{
  "encoder_norm_position": "pre",
  "encoder_qk_norm": false,
  "encoder_moe": "soft",
  "encoder_num_experts": 16,
  "encoder_expert_mlp_ratio": 1,
  "norm_pix_loss": true,
  "eps": 1e-06,
  "epochs": 75.6,
  "warmup_steps": 530
}
Rows from block 8 of the encoder of a small masked image model, named by matrix and row number. Rows with one number belong to one neuron. Each number is 128 + 24 x the weight over its row's rms, rounded and kept within 0 to 255. All counts start at 0. Numbers have three digits each. After the name is the row's rms in percent of the matrix's.
After each neuron's rows are labels from the 100 images, of 14848, where the neuron reaches its highest value: "top examples" is what is common among them; "lies over" is the class under the peak. Only what is clearly more common there than usual is listed. The data: Sentinel-2 satellite tiles (TerraMesh).
# fc1: MLP up (encoder.blocks.8.mlp.fc1.weight, 640x160), inputs 0-159
# fc2: MLP down (encoder.blocks.8.mlp.fc2.weight, 160x640, transposed), outputs 0-159

fc1.470 059:131107097177132116101136135066166102168148115100136128128121133161157140133132134207147111132162093099126135156170144139129114100129047138139130122130107060114070167139112135141165086146113124107127136134106128105123140158044142133109140155156147138150119141105129121103129127152150121127138095127085138131121151112156151138080131145132122123133151128081127133124102085137146129132084118144124147127122127104084101121132125154130131163101122129142135110137132143154136151127100131
fc2.470 048:143135125122127126165140147200116118072124122152128117120117126143074118116125145108128120125159160126145129125076109127126140127132213136120141115129129191133124082131132129148105151123061107122138158129138121126117130152204125155131154111124119126117152130120128117127135141114132121120156122157139130123137125107135117088219137124173122129124122136084148133110136145122149120128168152141133126137118131132168139131163132126126122153131128043087133127114113057136125149118113128
top examples: main land cover: water
lies over: water; snow or ice

fc1.131 153:133136136096133142131113194129127129157170137168101133138173122182089066114129133101127121109129116128114136126114108127131072129140158114141140148114121125126128160113097129090133176161097151162109125099072127079147119089135146143121176122182127109086122115138122135114115147121112088130137076128127144127108140137131140094135134115120132139110075102112121120120142106128159119120120130120142132116147091152164122131108103119124127134132228106127147135093116105131113145149181131
fc2.131 152:127125118157129122135110197125146123126139126131132133125123145110133116118128138138128077127126097157126131138125124114137124120127111137126141136128128075132118135128118131127174169144143113113129138120104105133125129125094123123140141126136107130128090132135128119111116133142137121119145092116116149210126143145121097139164122108103119225100108106174134162108186102170092123106048094131095137133127128132182116132078129128132114089145130138203123127109128124137188071125141125
top examples: clouds; main land cover: trees
lies over: trees

fc1.368 073:130141116125111160146142120143127146129167134118168121134125129077098131144137115070145086097131165140112132124142138130107109129179177128174134138100132126132110126116148132112115125107207146149137115128126101131128128129145102117138127124128139129107128092144186123152138149159132124132131141110127134053134127108117134127141128146170116148133139151129144148107162133108141138164114129134138114200154151148123121129060129120113137098113085107086093150131136188150059175094120127
fc2.368 079:161124114120141139135136130130115160131120122098106084135127101129150122125134153159122184128123128134162126128121125093118155129130128126125159128108139133133112125135135134156103076110150134132127127136145126114109112130171121124129137179122131127135099144075133122130144127125132121122157120142111099134131117125135112121176123149128125154133144153108121171126123081132115129124162155077125124137124111128176132123206134140103122154134109104111140125154127084136190255122133141
top examples: main land cover: rangeland
lies over: rangeland

fc1.288 091:129125111168156190114125127119140184169133120108132132101150116131087122110151192153132131111144126140105126110122107108136133129117126077135125088133082127129136127123134103120094152092127132152127150136139103058113119086122136126122127132112106125149100111112129136123111124101130129127107121101132141208127133149169122139115136130144114071109057131171111151105155135156149156125153109167128126140138112127063101099194101120168141141133159118123118118119128112099159147111144139
fc2.288 083:126126153204129115135091077134118125140138150137110108117123141087128146135108159149113111158164130126137135139125156130129143158126109136115174109123115109135118104079131120099131044137115110124101113110128119142141131108080112121130122107123130130114062126127126129165125164124100134123147159135136168154134129139135136142124123110123166159123112142123133227176132118167135122122112067124123140119125130099185129132112127140126130125161078131176112132124122124125132059149112132
top examples: main land cover: crops
lies over: crops

fc1.426 035:129128125099129134094124071244077127111133160131120126144105132141145130133184121142151130127158144094130161139135149128127089112143117145136135130115127156124102145126127136123113127162145134126066119127132136120126098081166127175132129124128131127110132128112137127149124129131129135127141122128134070101136129139179128109065124125098123128126062141072132090070138151118121143119136149141130128130103126117132136159059128131124124134098136114092110135135132076124086141142095134
fc2.426 037:129127133121130120145163130117103183188128128123129126118133134140132126129136129119123134129127148142115125132159125117136126127128165125128128136130122093129128123129128127126126081119193128130123119127126129129129128122138128129128093144128128128131151127075125128128124133130126128128113158124127122119127128128111128126040127126109131142131115130122126145229126125133121136126128135120131139124143134128096127126084123130133128114158106106130129130124124102126093000138130131
top examples: snow or ice; main land cover: snow or ice
lies over: snow or ice

fc1.165 133:102138131144149125136132129182060079120146122155135154091139132121107146104166128125149129114127073119144126111101134132131127124162148117099090125129134085143139127124122114105105119131127145136088149144100143127128123152174124158114113113114146137081181142087129142117156079098142149130151130041142136159149124137201122163111123082110131106129093129120120142111128157140098131160121135138149149112126125102126131100124152070167134153077142121129135119120127131100176142162137153
fc2.165 150:148140085121123160124112075092126179168115112162136120114101125183151099128119101175125151116178141122123126156133105111079119131071146159128135110115115108130118087166164137138105157173164115125131146132153091126146130159112113092140127138128120131125108148122151094137095143100140130120147139145110158119113113148127128172170141140126102119163128125150128139133100081107153146098114131183126122172128149139137133128141144133098082122149129108124128167103115128122090054108090147
top examples: main land cover: crops
lies over: crops

fc1.6 115:135160142159129185112139131206109128118153165094137126098135150110108125097121134120128126130127099114122179115137115084123131142141118115129120096106131123130098199128123160129115121122069137123071186115131135151107126114144132161127149159098123140126131095162150126150125132123101135147135110129165077134145117112127147088154135129151147119101128180117153101114110164118127151141158113107129122121129111127084111161110127113118133164101161051116119090133140118147100138163087114
fc2.6 112:120132117141141140126120133137141142138134122077082137141141126117147105111114128164129142117095083136148164121106121107149172118139146109117114142139137075107128156137132131081157116076150167145131169127107134091160082085121141147117168180121164128138096130157131135126132134137155096125117135118136118101120130131124138127128119119075124162119125136099113121191118106131143123137143112071133178128128137131094117142130122106138166137139157153107127111137118121152148001118122128
top examples: water; main land cover: water
lies over: water

fc1.276 120:135177129117137125108130094152085124142172121176117128155135157107142120140116130129145126140104099094115155122098175095148160114128123118106084118140178124173090142107139132113167161168097124121119135102061138153138101104144134119087124167107146138142129120105143153138121097114142120138111180108143092069134122130124116141161105143094122141108124146102141073089123158057111117131104087090099126155119125122147118137126108133099140180123126157124136124127132149148111150149114153
fc2.276 105:123129134162092138140129134094063146118130137127136115138128136100159153120139092174128100113126099116112119130130172104126132130144101126133122145141127038117135130125110148133175119161120141131121117108120120123154141108077128145128162134114129128130071154115129135141153099156129143135126162123119136133125126122128133113152133118074135121096147175059129166113139111129174140138072112072112136123130125125158125129096126135135163159125106199137097100158138119128171060129109114
top examples: snow or ice; main land cover: snow or ice
lies over: snow or ice

fc1.488 099:115127134083152126113167108175138127082112111130135136164114124126105127128136148119116167132110175129158108104107095157130126134132110123137115103123128187134128147140128126153080170081167130119142134143167152144091107130135115128131115116136133136143173129116146130108112127112144091125141111126162100111115133122166098067105141138189109143146060143127112095109115170140073127134165126145128111136138097144195137121146129140127109113087132071075151132129156119132116137122174127
fc2.488 092:130134129135120149130158155100096157165128122047137117128119125134160102127111131201128111123114094157208119133146087115123133106134099107134111135128114060111129114144131128140122076144108128142124123121131113138109138117106112128130125159109135130156042145124171130131131145108142135129152132125118122169110127116106075153178125130059109133134135157082131146099108144148105131119139161134109084146111085140149120120180121131126122130110121122136133122136119126128177151127098128
top examples: main land cover: crops
lies over: crops

fc1.203 037:123125120113148181124132140123189168116123108134150125145134126130121127126139117000134118088168104146129127117135156125134138099120121125136133100135118121120115130138131139115129124153128121122162163130130131118121154118146123098090137213119149125156164126132122128118129122131116132125110091122104151105123107093125156126120127132168090130131148127151156135084112093136130120082164160127133135187115137141063117136117118132150139136086126094125089131120138151132156149097134108
fc2.203 032:125125127201131114128118079101154156208127128117120117153130123113161125128123124140129101130134118132104128136125130130121123129107138149125170145125131181130147127134128127140170158123136087128130072128128129100152129110126127091127133084153134128132075163118128122115128148131127151135124118131118096135132124143147084122122133129125140152127096142087105115107184012145139127140114120082100139134130128119132129122161129131127132188204094160160126124136124109126097089129115141
top examples: main land cover: rangeland
lies over: rangeland

fc1.420 125:106113128127110128141077144171142122128116128103128163074154110141131145118090115075145096122142124124123128125142077137117132128118145126115110146115126129130128132107130128127196130168169116145115105138146091113110190158187133129158133099134127130112144132139144125109099122151132162107120049138103128163142161119134066136067138114184115121178108115150118133111138142178114125134138138134132143154127114142080144107105122151138096126139132158162116089119149148120126142132181145
fc2.420 121:120106129122157099142102142127111099138126127102094098144139163120129099135100166112140104140118080124149115128126110135171130119121113115123092150158134080116147137129126120164119140218088101125129136135128110129103128138179145095123120189131170129153102132124097134129122133133129162129104060126114130116134116115110100153106120100097136186152169120143130098140127130126110088142107096134127137113127146118169139113184121148161123094158125125152080109131125144126188074150145138
top examples: water; main land cover: water
lies over: water

fc1.540 126:148114185122108131156119137123102126117158099140111136120125113165177119153121166112143086139106138176142122119110130173138139139109129060111139140110131121182141126143116118148132130139102116129131078153124133136111147164129124114099119121162115137160159172114129126128073107108127106123074149080142106134118146134149058120131147139131124115130105094160135114095142138161086140128130132116104147133166126120116130096106119122146127076151158141111155161087129180087083144170105145
fc2.540 146:127139115106146128124118159160132124124123095083133146125154101166114094120155165145135103112096128129155100127128104095125135111157128140140091105127118106087108167127124126135135163134111127115159171124143123122113133125149128118131186183132153118131125097098146112103139121123164127093169109146119128117119124163111144155158112135105057133129172128156142080099125113153115109101142105123130117190066123175092110152147136152099111153123144138094142110153126116180179091096156141
top examples: clouds
lies over: clouds

fc1.14 118:131126193152159130151127130114159185094116127155124143111110113141062114128123141119120117123115120146109126110143133162109152139113164096135098110132124153105185114150117090131063108122138138132144108149164166121145121149098137154144082115159102118160192117140129165114105133144153113133082131128142116143130133164156157119120131127144126102116071119155137139099123178088142134171199138170130133136144134137123091116127117136119130153133089097104136114077143137112127128141117133
fc2.14 104:136136145101129124139064167140114110139142126126118128137124149123136100120085176118127101131126114126155127133102121122126137125145102135118113124126130084128120129097119131159164097201134131123136130125118117149065145130154127118113146212138127128135107102109130126164136132135127122128136075128135147137127140138109116159108114130110120219130128146142150117156124126150132095119100080071119135141103107127160135131175130133117116090155127146171128128108135141142137020128127117
top examples: built area; clouds
lies over: clouds

fc1.43 101:176147118124127111112155145148131130165168160135106159100116171148099131093124123111154137182170076151154095120101128120140121122161151098115116114100157136163087126108133104063072109129100113131090163129109163141144143111129150137138119138156129161158154125126148093132131123117119093128129104110110148165099132108171064132139130149133132150127140125127160091092157128118080137159138147165128146123133117108116112105117151105102134104128128123124159105079133079108123140172141137
fc2.43 110:097139113150116149111094120128131146163126099141113154159164133148116118122125080112129121099124120123126145128137143115117114122054103148124127127141131113115123126155128140141137145162147119116165144130144100125121099131151133117142100138109106127109112138186131128127129108131162115109127150148126116090150139136149121151139139109065093149126141108076135146134117153125133118125115120109138108164118135151158140149143130137132110131209132130142085169098129126131142000095095127
top examples: clouds; snow or ice; main land cover: trees
lies over: clouds

fc1.176 099:121126168077118123105107162144150106150149150130132150126117184156178118139113093125116130132125143074111125114096131114145129103125151121112124151154155162121145133124103151112097141195136141139096139104117125153112150108118143190096124088113117123143129116107138127155139071113132105160130196101157149140124109124126166164078136095128133148083109129122129129091061135121116111127094187120117135125138120126127111160146097120129120125112131117153102127081129083143132146162111106
fc2.176 097:154136115131127162111100174129166136144135128141084115131132126155169122133127115118125107126116140092175153131111144104121113129091124142131119130146124082127095134120138163115110139181117125125144160128131128132111118123124148122122058150143154128113123109130130124133138092161128119096111192156128138105173111124121138133070128145089113140130144169100151113150077100105123126119141105097128161157132173132102136146126137149117148125136128186111063126136126128151117020109102121
top examples: water; main land cover: water
lies over: water

fc1.409 126:104128149153138148113051211121136132143145150160098127113169106152129131147100154058156124116110103075104150113117157127117128123131149107111164149111102139107126146133100116139187163124092119156122140123102104071125126150130135112118117081164093093116137152152131165145137071097125126130118112138174129121146131149201122134114139107137134133127088150132131124107112092140142121138121141114142124123137102127121136129082157125120099083151126160127107119129130117113121155140127152
fc2.409 131:106112130169123136166086192106145111131131122142123126151126142099141135082085126126118066132138117154132140115141147131151160133134124145098133123157139072133128129125124133163183128201065109108126104141114115141127128170087127137145127131112125137123095116127114128141117080134154125114130121142104159179126133089104121159101135094108122174084128121150180138093115075152102109135078121100109126126124149134132132141122127141146127100163084159156100132131099122132169102128124137
top examples: snow or ice; main land cover: snow or ice
lies over: snow or ice

fc1.57 096:125149176081126089103140120088167127126144140159139132119115187107179120165058097108122128120139101131136139132070121103124083105138118140132120142128117173112117117140118121144104141160091123145109145100100117156111180125150082116117088139134118154160121149122154143139124127112126137148127133107155177187127126153125129113100139134128132136117108149072155084123093176157138125134137145106127139126129104126151135136198131127114103106096099158142160118113136090122111135151122119
fc2.57 090:128107109117141137112071150099124142111134126140109098130125112159206133141113110177128158127063144072111152110150141141128105127126079113127117136127177126144131147129127129121110179155134125147129096143092161109128106138126148112131081132148176128132137151126132130110129104143124157128095089142129106117145128128122141128113128134137130116146130150151101082132078089068135129159136125178138133129136138131129162127169129130128165129123143170145117137138132122108124017130123142
top examples: water; main land cover: water
lies over: water

fc1.324 074:129127135119128131150111175169086124134139116110108137127127125180096121105093130139134134139122130157122126140080130127133138124135152130138112122122147137134124128132128130094127058092143137111141124127097147120136127115121128210146131148135162125117135134140144111131089182134162112139166141134122113080119191135170111120178122087180107175125133146091117083098181115093103126128142065111138122140131120131141112130128124129131094139083132082075147128129133136135079136129141170
fc2.324 068:126123139115128151143061128062144168138129126095138123128131129126136118130095109169131157117123115148125149128167116131132112120126112122140114141137094108119136134144121128122152087087117137141126126123096130128168135130072127134126107137142146128132074128149127142133104124128131129133122115120141163137123125117104155153075129125109129124107123105161130120107111100110158143135125123102146133123147120134135128129099121114149137122087165110128121125139100132131125000128132128
top examples: bare ground; snow or ice; main land cover: snow or ice
lies over: snow or ice

fc1.25 100:139168114122113148148138093159110136155165139108134122124159127060093121139090144092121131113190153174170107102125129090110132142120112123130121143092096131131078133125138122143131103154122125149132129121155124127109141123172126089137179128099112130134131091104139114150107143113119150128144071118134130131137130107135093113157139145095101152173155171091138107110137136125101122121144115116123105201117137139139173120124125121112113080177161151111100187120136178118150143115132106
fc2.25 102:117128091203099149129150125130153126109124127139130137125122118135179117124117127215121124128114074131176128123139123101128135127124184128129136143128117099112120149163137145139134126128109101134127125140151091111114121108103121109137203147104162134143113133099150115112137115087132142126145193120123097118113090122126102113119148128100121143133185180138127117162128104149119136122126129106131112135078128129073129124100127134130124114137145159094092143152128094128211083129133134
top examples: main land cover: rangeland
lies over: rangeland

fc1.299 092:111136177114128139132163154147134164060147105123112160120142129157074127111129116127094134124083130142142109113125139115103180136126160088095112114111125121144107115084108135025094151144131127125152135115154135130142133126133132181123129100142124148140129136105161129144117169132126103133125137126107088134103172102174149164145111130169089137097130136070132118090120161125129148139109139152127133171147111159154109129144120155121125152133122130147116112079162101112144139118114164
fc2.299 085:128131130138122134124160145106143120131158132143124128156095167107133147122089122175123148144142154134182125117131149149155109124127128116128136147134164070151127138131109128118100121122117125131111100129114124141126116142095127127123110120139106135131098140118127129129128110119128087145109135097120124144132139091150063135122131114119139112131125098109142144143104116130060133132117138142088144102156126124132142126130122114147124141126151189134113162083121148123114000160128111
top examples: main land cover: rangeland
lies over: rangeland

fc1.511 103:129122157109149122111140139115092126151125126098144116118136167105086128149044129126130105127136161145127127142149124079107105108114124135155106157142106210119125130131109108146093119061110169158148132100094114155127137154140122146128123108151076130153122122094136147150138130131131161161123119106142151157118141150104094160150085129125109114067115150123113128105131200112113130097117124124101091189118132146147127129182128147121137156135104102129128106137146113130103140122165128
fc2.511 080:115102122174135128147130095123151140128128114128127106159136122131105128126107130147126139131121134132127154122189175125136125118135085124126126129129133087128131145125122128114136133169072124125151101144110135116141125130119144135126140137128126127139139106085127127141126119128128128129122097137112129122132162129122144143085124125109117148126135106122124127183119115123135130126039126154137123131119154132116129128163122141128128163165131131120097138148106143123141000129143146
top examples: main land cover: rangeland
lies over: rangeland

fc1.132 018:105125192131140120106091071140122125174129122112124147094128150253110127128138128069180139134146118127106126128118121123138128128130144127128129129142112135114245130133087130123128118115130130135126138126132128128136124120127129134129128109127127133126169135150127126124132128129133128165128118124125155150104126141145150123129125099109128109122127126132134168069168139126125109123116120152133127126127112125113106126093135124132138131146127028124207130128123138126129117153108135
fc2.132 016:123129133155128217127119111112104255153128130146143142125126124140113125129106128131126133127126125125128127127140128127084133129129155128128120128119123131129124128128128129126122136152118129131117119128138128128132123125120126127127146126133125128128125131127134129128128135117127131136129080127154116116128127126131119174101128133133129094134133130129128108151133138127127152128144124140128129131128127129132132128000128127119127128131130128113128145109129129125120000123127128
top examples: main land cover: crops
lies over: crops

fc1.87 119:126096140142103120130079130079109080084118153151136152119134087113098077093102138124128130130131150138153118151153040127097130134123133129153185137098152186091177118158115142143155129121192134118127128127124129114124085130146114167128140121102125085117118132169140143152140173137136133128174139145145127108117159151133132079151120116150135156127143122103089162105146125155149120106112139116136132118182117131123121106113142137115085109109095120108156099130151109144103142128139146
fc2.87 107:103129118181084155098125110168186142142141131130112135133142128114162148119121096143123109133122082128109149094095148144144111146145136128117123102149121046125145129109117136081153084108129092145127128126119116119153129098119147119129118123116129129132127139137129129113131109123126129128123121139128100108120148120133125128142162127096129130129099166139136122198138131086164130162108094140141122124083140125095136141166129127143142121130141182164072125157121130127137000127114132
top examples: built area
lies over: built area

fc1.283 058:140140146123131085107160150163151117126128109140110118117131131123129129068074131068120146173127126157131134126073129112137126102178157126129114135141134133125133131133126144128081051129139128114137154134086120141130130088159126192104099187121126147136150117123129124130166121122154101124135176137111113132108131131143121055129114128140113181105076133120134147104208125113084105097135141115121129136129121128102102127140146143127134180127134157108167157132131120137125136141137130
fc2.283 052:113133126149120149114166131107157145140126126127129157159137115099081146105179117085129118125129127156113131120117133133128162128132155124128147129132141095126133181134131131122145082129167117128132129128132126122162114074048136136127129122121113128129108142183125138124145116123127105127123111134128135120104135132143139117051132130102127130104085110088123154129155128119126129133129121098130132123136128128139108128122127122129129164124151147115144122133129139127139000122141128
top examples: bare ground; snow or ice
lies over: water

fc1.187 091:125140129129112141126167165124052157113113133139163123166106077120063124133137126158125148126115132182126088121113114111113129129150126133127133109098126171125158126125132133099105186170126138153116119128119136129129102132101123155118151175139105111101125103073146112155133148123130108160129125107155094113106146133121127092170130131113140124170139149103106098114129126148135142130129128130160136120139137123159121106069128120124125040135133125030126131137140095104108149136127119
fc2.187 079:129135084167111128139128119122189114120128129122125146141135101118109126113118128144159096141127099148123122125124173123128167125128147134127147123115094098109124128128139131106144201098144136122128169143112128112120140134032132121112199131143118127131160125125129123134154125110133099127128135135134135122103121146141143140091130148155127177140165131149122097135151113115140105115102143112134145129110140130104125125029148120107124061171107146090148144124134175134095051133142122
top examples: built area
lies over: built area

fc1.474 116:121119132115134124120089193127152122129139124148127139113135171168138134118045122090131115114117117122102140123124111118141102105118117129128112144133129126130117159107119128136135140133132148135123124128165094120116148170158117120152082071166102160133102141084133131118115128124135130129129082101133080149131145142127066156120130108150118127133081147139129112100160138162068128120108152135128122153160095140167149148091094168146099151136113191170124132078157085143126155139165144
fc2.474 118:099111120139116142130132176111141126127126114126126095168110131135148149127095124147114111122118106112128156104141157139146133121123092123102108153149127074156134119127123120137137150221078126129134106159128130134126112191127128126124102116141117129142084138080103138138128123111134145120112084109129155205143131090125122196073146117124121168133114120117129160139107108148140122150057146117112128129128159121194150129126121129149127115135137148176084148133103126100138082124143124
top examples: water; main land cover: water; bare ground
lies over: water

fc1.365 089:091139149135123138155163119060118091156136128133167113162111129065154129106140124134120104131100164204189128120153124135129145153127120125164128165127110100122172132146126125112134142147140118112090125148093159148116127091149104134129169122119139166133126121116135119121133131119144159151131135128126118153133142133123096153108164113104138125076073137092123133069105115130148113150136112100076089123147120097172139099146106133159137152092113100128141105129122131122088163151154087
fc2.365 105:118137129136123173124094117093134164110129082135159133124120117140157143141127090175122131084131125102106125143143132135093131105084132131124120135138137131120124125130124136130164147135107114110171097125095129129140142159061127130131148067130131127145117129115136131120113080135139164104127097122128154138131130136116163139101135140160083129126164124109130146116080063117184140129091123116129129201125122153138121150172122138127119141112127178144116142130129115124158025075136129
top examples: clouds; main land cover: trees
lies over: clouds

fc1.468 096:140110199164165138105098140137151177136138151143123129125124159139141106124111131113126166143126187142111124135122126145117128115145197111122135141107135162072117129116091116090123126078159121137092119126117134119139127118122133151128109083164082131131099123127147135106099144120128125160109136130123115162126158128125153159102126126150143142091039137191141131091105118142127166139132112142125125130146106128096087126090098141123100135102129123139124109060129091126138154163108132
fc2.468 095:127116150176117112134127171105126119066127095180121130102136135095131158122094143135128128132121135129130130127093185125153164126157127143106135110177126071120130128108128147127121073162111130115170135126111111137125148138097131146128097126129125128137135122118117130123139093146136113107126147141124128131120138133110160109149125109112113119124141153159151126162123107126112110128103128104135153132123142132119099135069127181136110109128113236110116118123145102131180021130109139
top examples: snow or ice; main land cover: water; main land cover: snow or ice
lies over: water; snow or ice

fc1.518 093:086134151150145119134124113149145123095107108148144135128144108120125122146139139106125115125145118131092128077104102122101139135119139125129132087130162158104132134169129130145201163121164153135138129124178150157129137150167094145132090130128040128112159116127126139135146144133160132136123085130139092134135161170149120098126091121164106128107069124138113107113109142110114124129182092166144125121198127126096143125138117109128133157121138091135211118114142146121102134123162115
fc2.518 075:127129144099126134104090190129120130186128128122127121112124157193167132121088096099123115123114115098135121135130121112132114130118140128128112129146115135123134132119114138183124129147107113139128134109125118137106128135112136143138084106095145128138107120137123128123127069130128138128116132134129148144125123134094138131062128115125128113119103168131159137189099134121127128131095116096126127128121128129101133134209120133151152130121103120168098116136127047134200017124130127
top examples: built area
lies over: built area

fc1.515 116:105138128122135107159128164116081117127129129188114142109116151071104134118137144071125125124106154151104122129125128138149092119135188123127129118152093135109171142101127110129148114095127130132136123133117112118129129093204131111130120140135116119119213126151128109121111128122130143127128098126128075079128111131142126055154123109132128103130124133173129091127134155132139092130173143116128128112125126135107124136065106128157126090133109126097093135099126156112054149172128122
fc2.515 114:102100128167112093123163082105128111145126129057119108155123142096143161156131135201133102145163122124137130120139147163154100132142043128126118172153148040116168131112103103133077081142113120127127128134135147125097146141125132118128112164123179128116080127113101134131125118153131132128120171132132128138134120082136131147134137103091135127133162157078120150106109108119128102153108137141128128100135104115151136120117117130155127127099125156145094104153142133129128163154151116
top examples: built area
lies over: built area

fc1.628 079:103106132113103117130110129098182126109137113173120144117144134143109121115121086158148094161185106146127131108109129149153075149140144132149132100161141146135184129166115135116090143149057115134127100118115124103165135113126130139142137109145100114120128170158130125096145158130141122176122117133126179113139157122137131107105130077134127079074120107065127104108125170137128100164136136154140134094127131113148151127126101112165139155116181104140158109067129131120112130151141131
fc2.628 065:136138115124133125124107164114157128133130132163128111124121147081140115134134123172123136124152129113137116129139127111127112123120168127130116128127135118143127129124129130129122132159103124129127141116121118124127116114091130097128167143147126126149112136132127122126153128115126139129133094130124137086132112127117106139235126129119129115131189143109137139161126113127116125125132129135115140128117114131124141131143134131122131146115130130169100134071152109130157000128142122
top examples: main land cover: water
lies over: water

fc1.345 128:098130127171112136157150110111106129132134129132162127176121106030118118133102126196119127131168113200164138124112103111120137145110138130156133125125108126140131127114120141103147150152155107124121120149129138121139110131120107116121184132113111130120126116072129138131105122127139160141125149124144129143145107060147057107143139126102125087146109170075141159110141127123126115146120127132113130127120145130129178125048134115126135061084123137109116150128129129115154147122128113
fc2.345 133:116127113171134156133093129095155138118110112200147115146128100112131135110158130168132122134125111142139100128136141152111162116111153134112126106135151129112141127157140124116162190115115141097131084169112132135173100160070129120113177046140123128144139130132125130144138102106145150136112114114089139140127125144106142171047122144166122093125140079136141119088096079124158127131091092140116135130107136127075129121143128127124130118137096148123130116168089161114113107129146142
top examples: built area
lies over: built area

fc1.367 119:125137132123159092149140113113170137120128132109123127125138131120143122097081170163103120124129141188118117098132081138123113147083116127141163134116139156108130143114139104128100166068138122123141132127115154124072147124176130124143145123137106127125074131125134128110124139132127117123128108113117091182134142155173073102191122136121134154102143139131127123117116123166097118133199093127108097134142100121124127092195139132125115138147112116183143079123146101133160142124073132
fc2.367 111:127117129186128101147125126128153115154124117125105146160132131116112132125149155100118069147129154126159132117149147131128129132127100148122154108127123090111128145119115138132180172135151149094146115140151101129131130136088143124114134133137128129108137090128119122170151128144146118117134109142126139126129135132127137151030109127123116181127112129118127116094166119102152095092046078174136134136122143127126124135115141142125132119207052139143113141155123183141102079128092125
top examples: clouds
lies over: clouds

fc1.26 120:146136141115106113142140161090117126139154122114126134112129161125075156087125117103094110132090140214116130123136115115146119132129155120132133130131126127140123132132120122127121127058161128141128082109113146138129136140128147163159076067136085166111130129124124118131135125135167065154131137110129110150104142141129135097083136119129112152087079104156130102068152120117108134158111180122123154128168115136153141132061123127124118069174113129113122133147114117154115165132137136
fc2.26 163:135130109124129129121101080098139166165129099071121130121148125115149141127119109154138154114116089159131129140119139108123154099125092128130146123146131070118129126139127127136176060061144134132165127100111128113152131109090113122126100147138118127139088130133138130135152109133166126122124187124141126134133109128128116157168124132036101136100184129178138122060119126125120121130108133059111147164122113135107124135145131144116154153155112171132128126130132166147140136102096135
top examples: clouds
lies over: clouds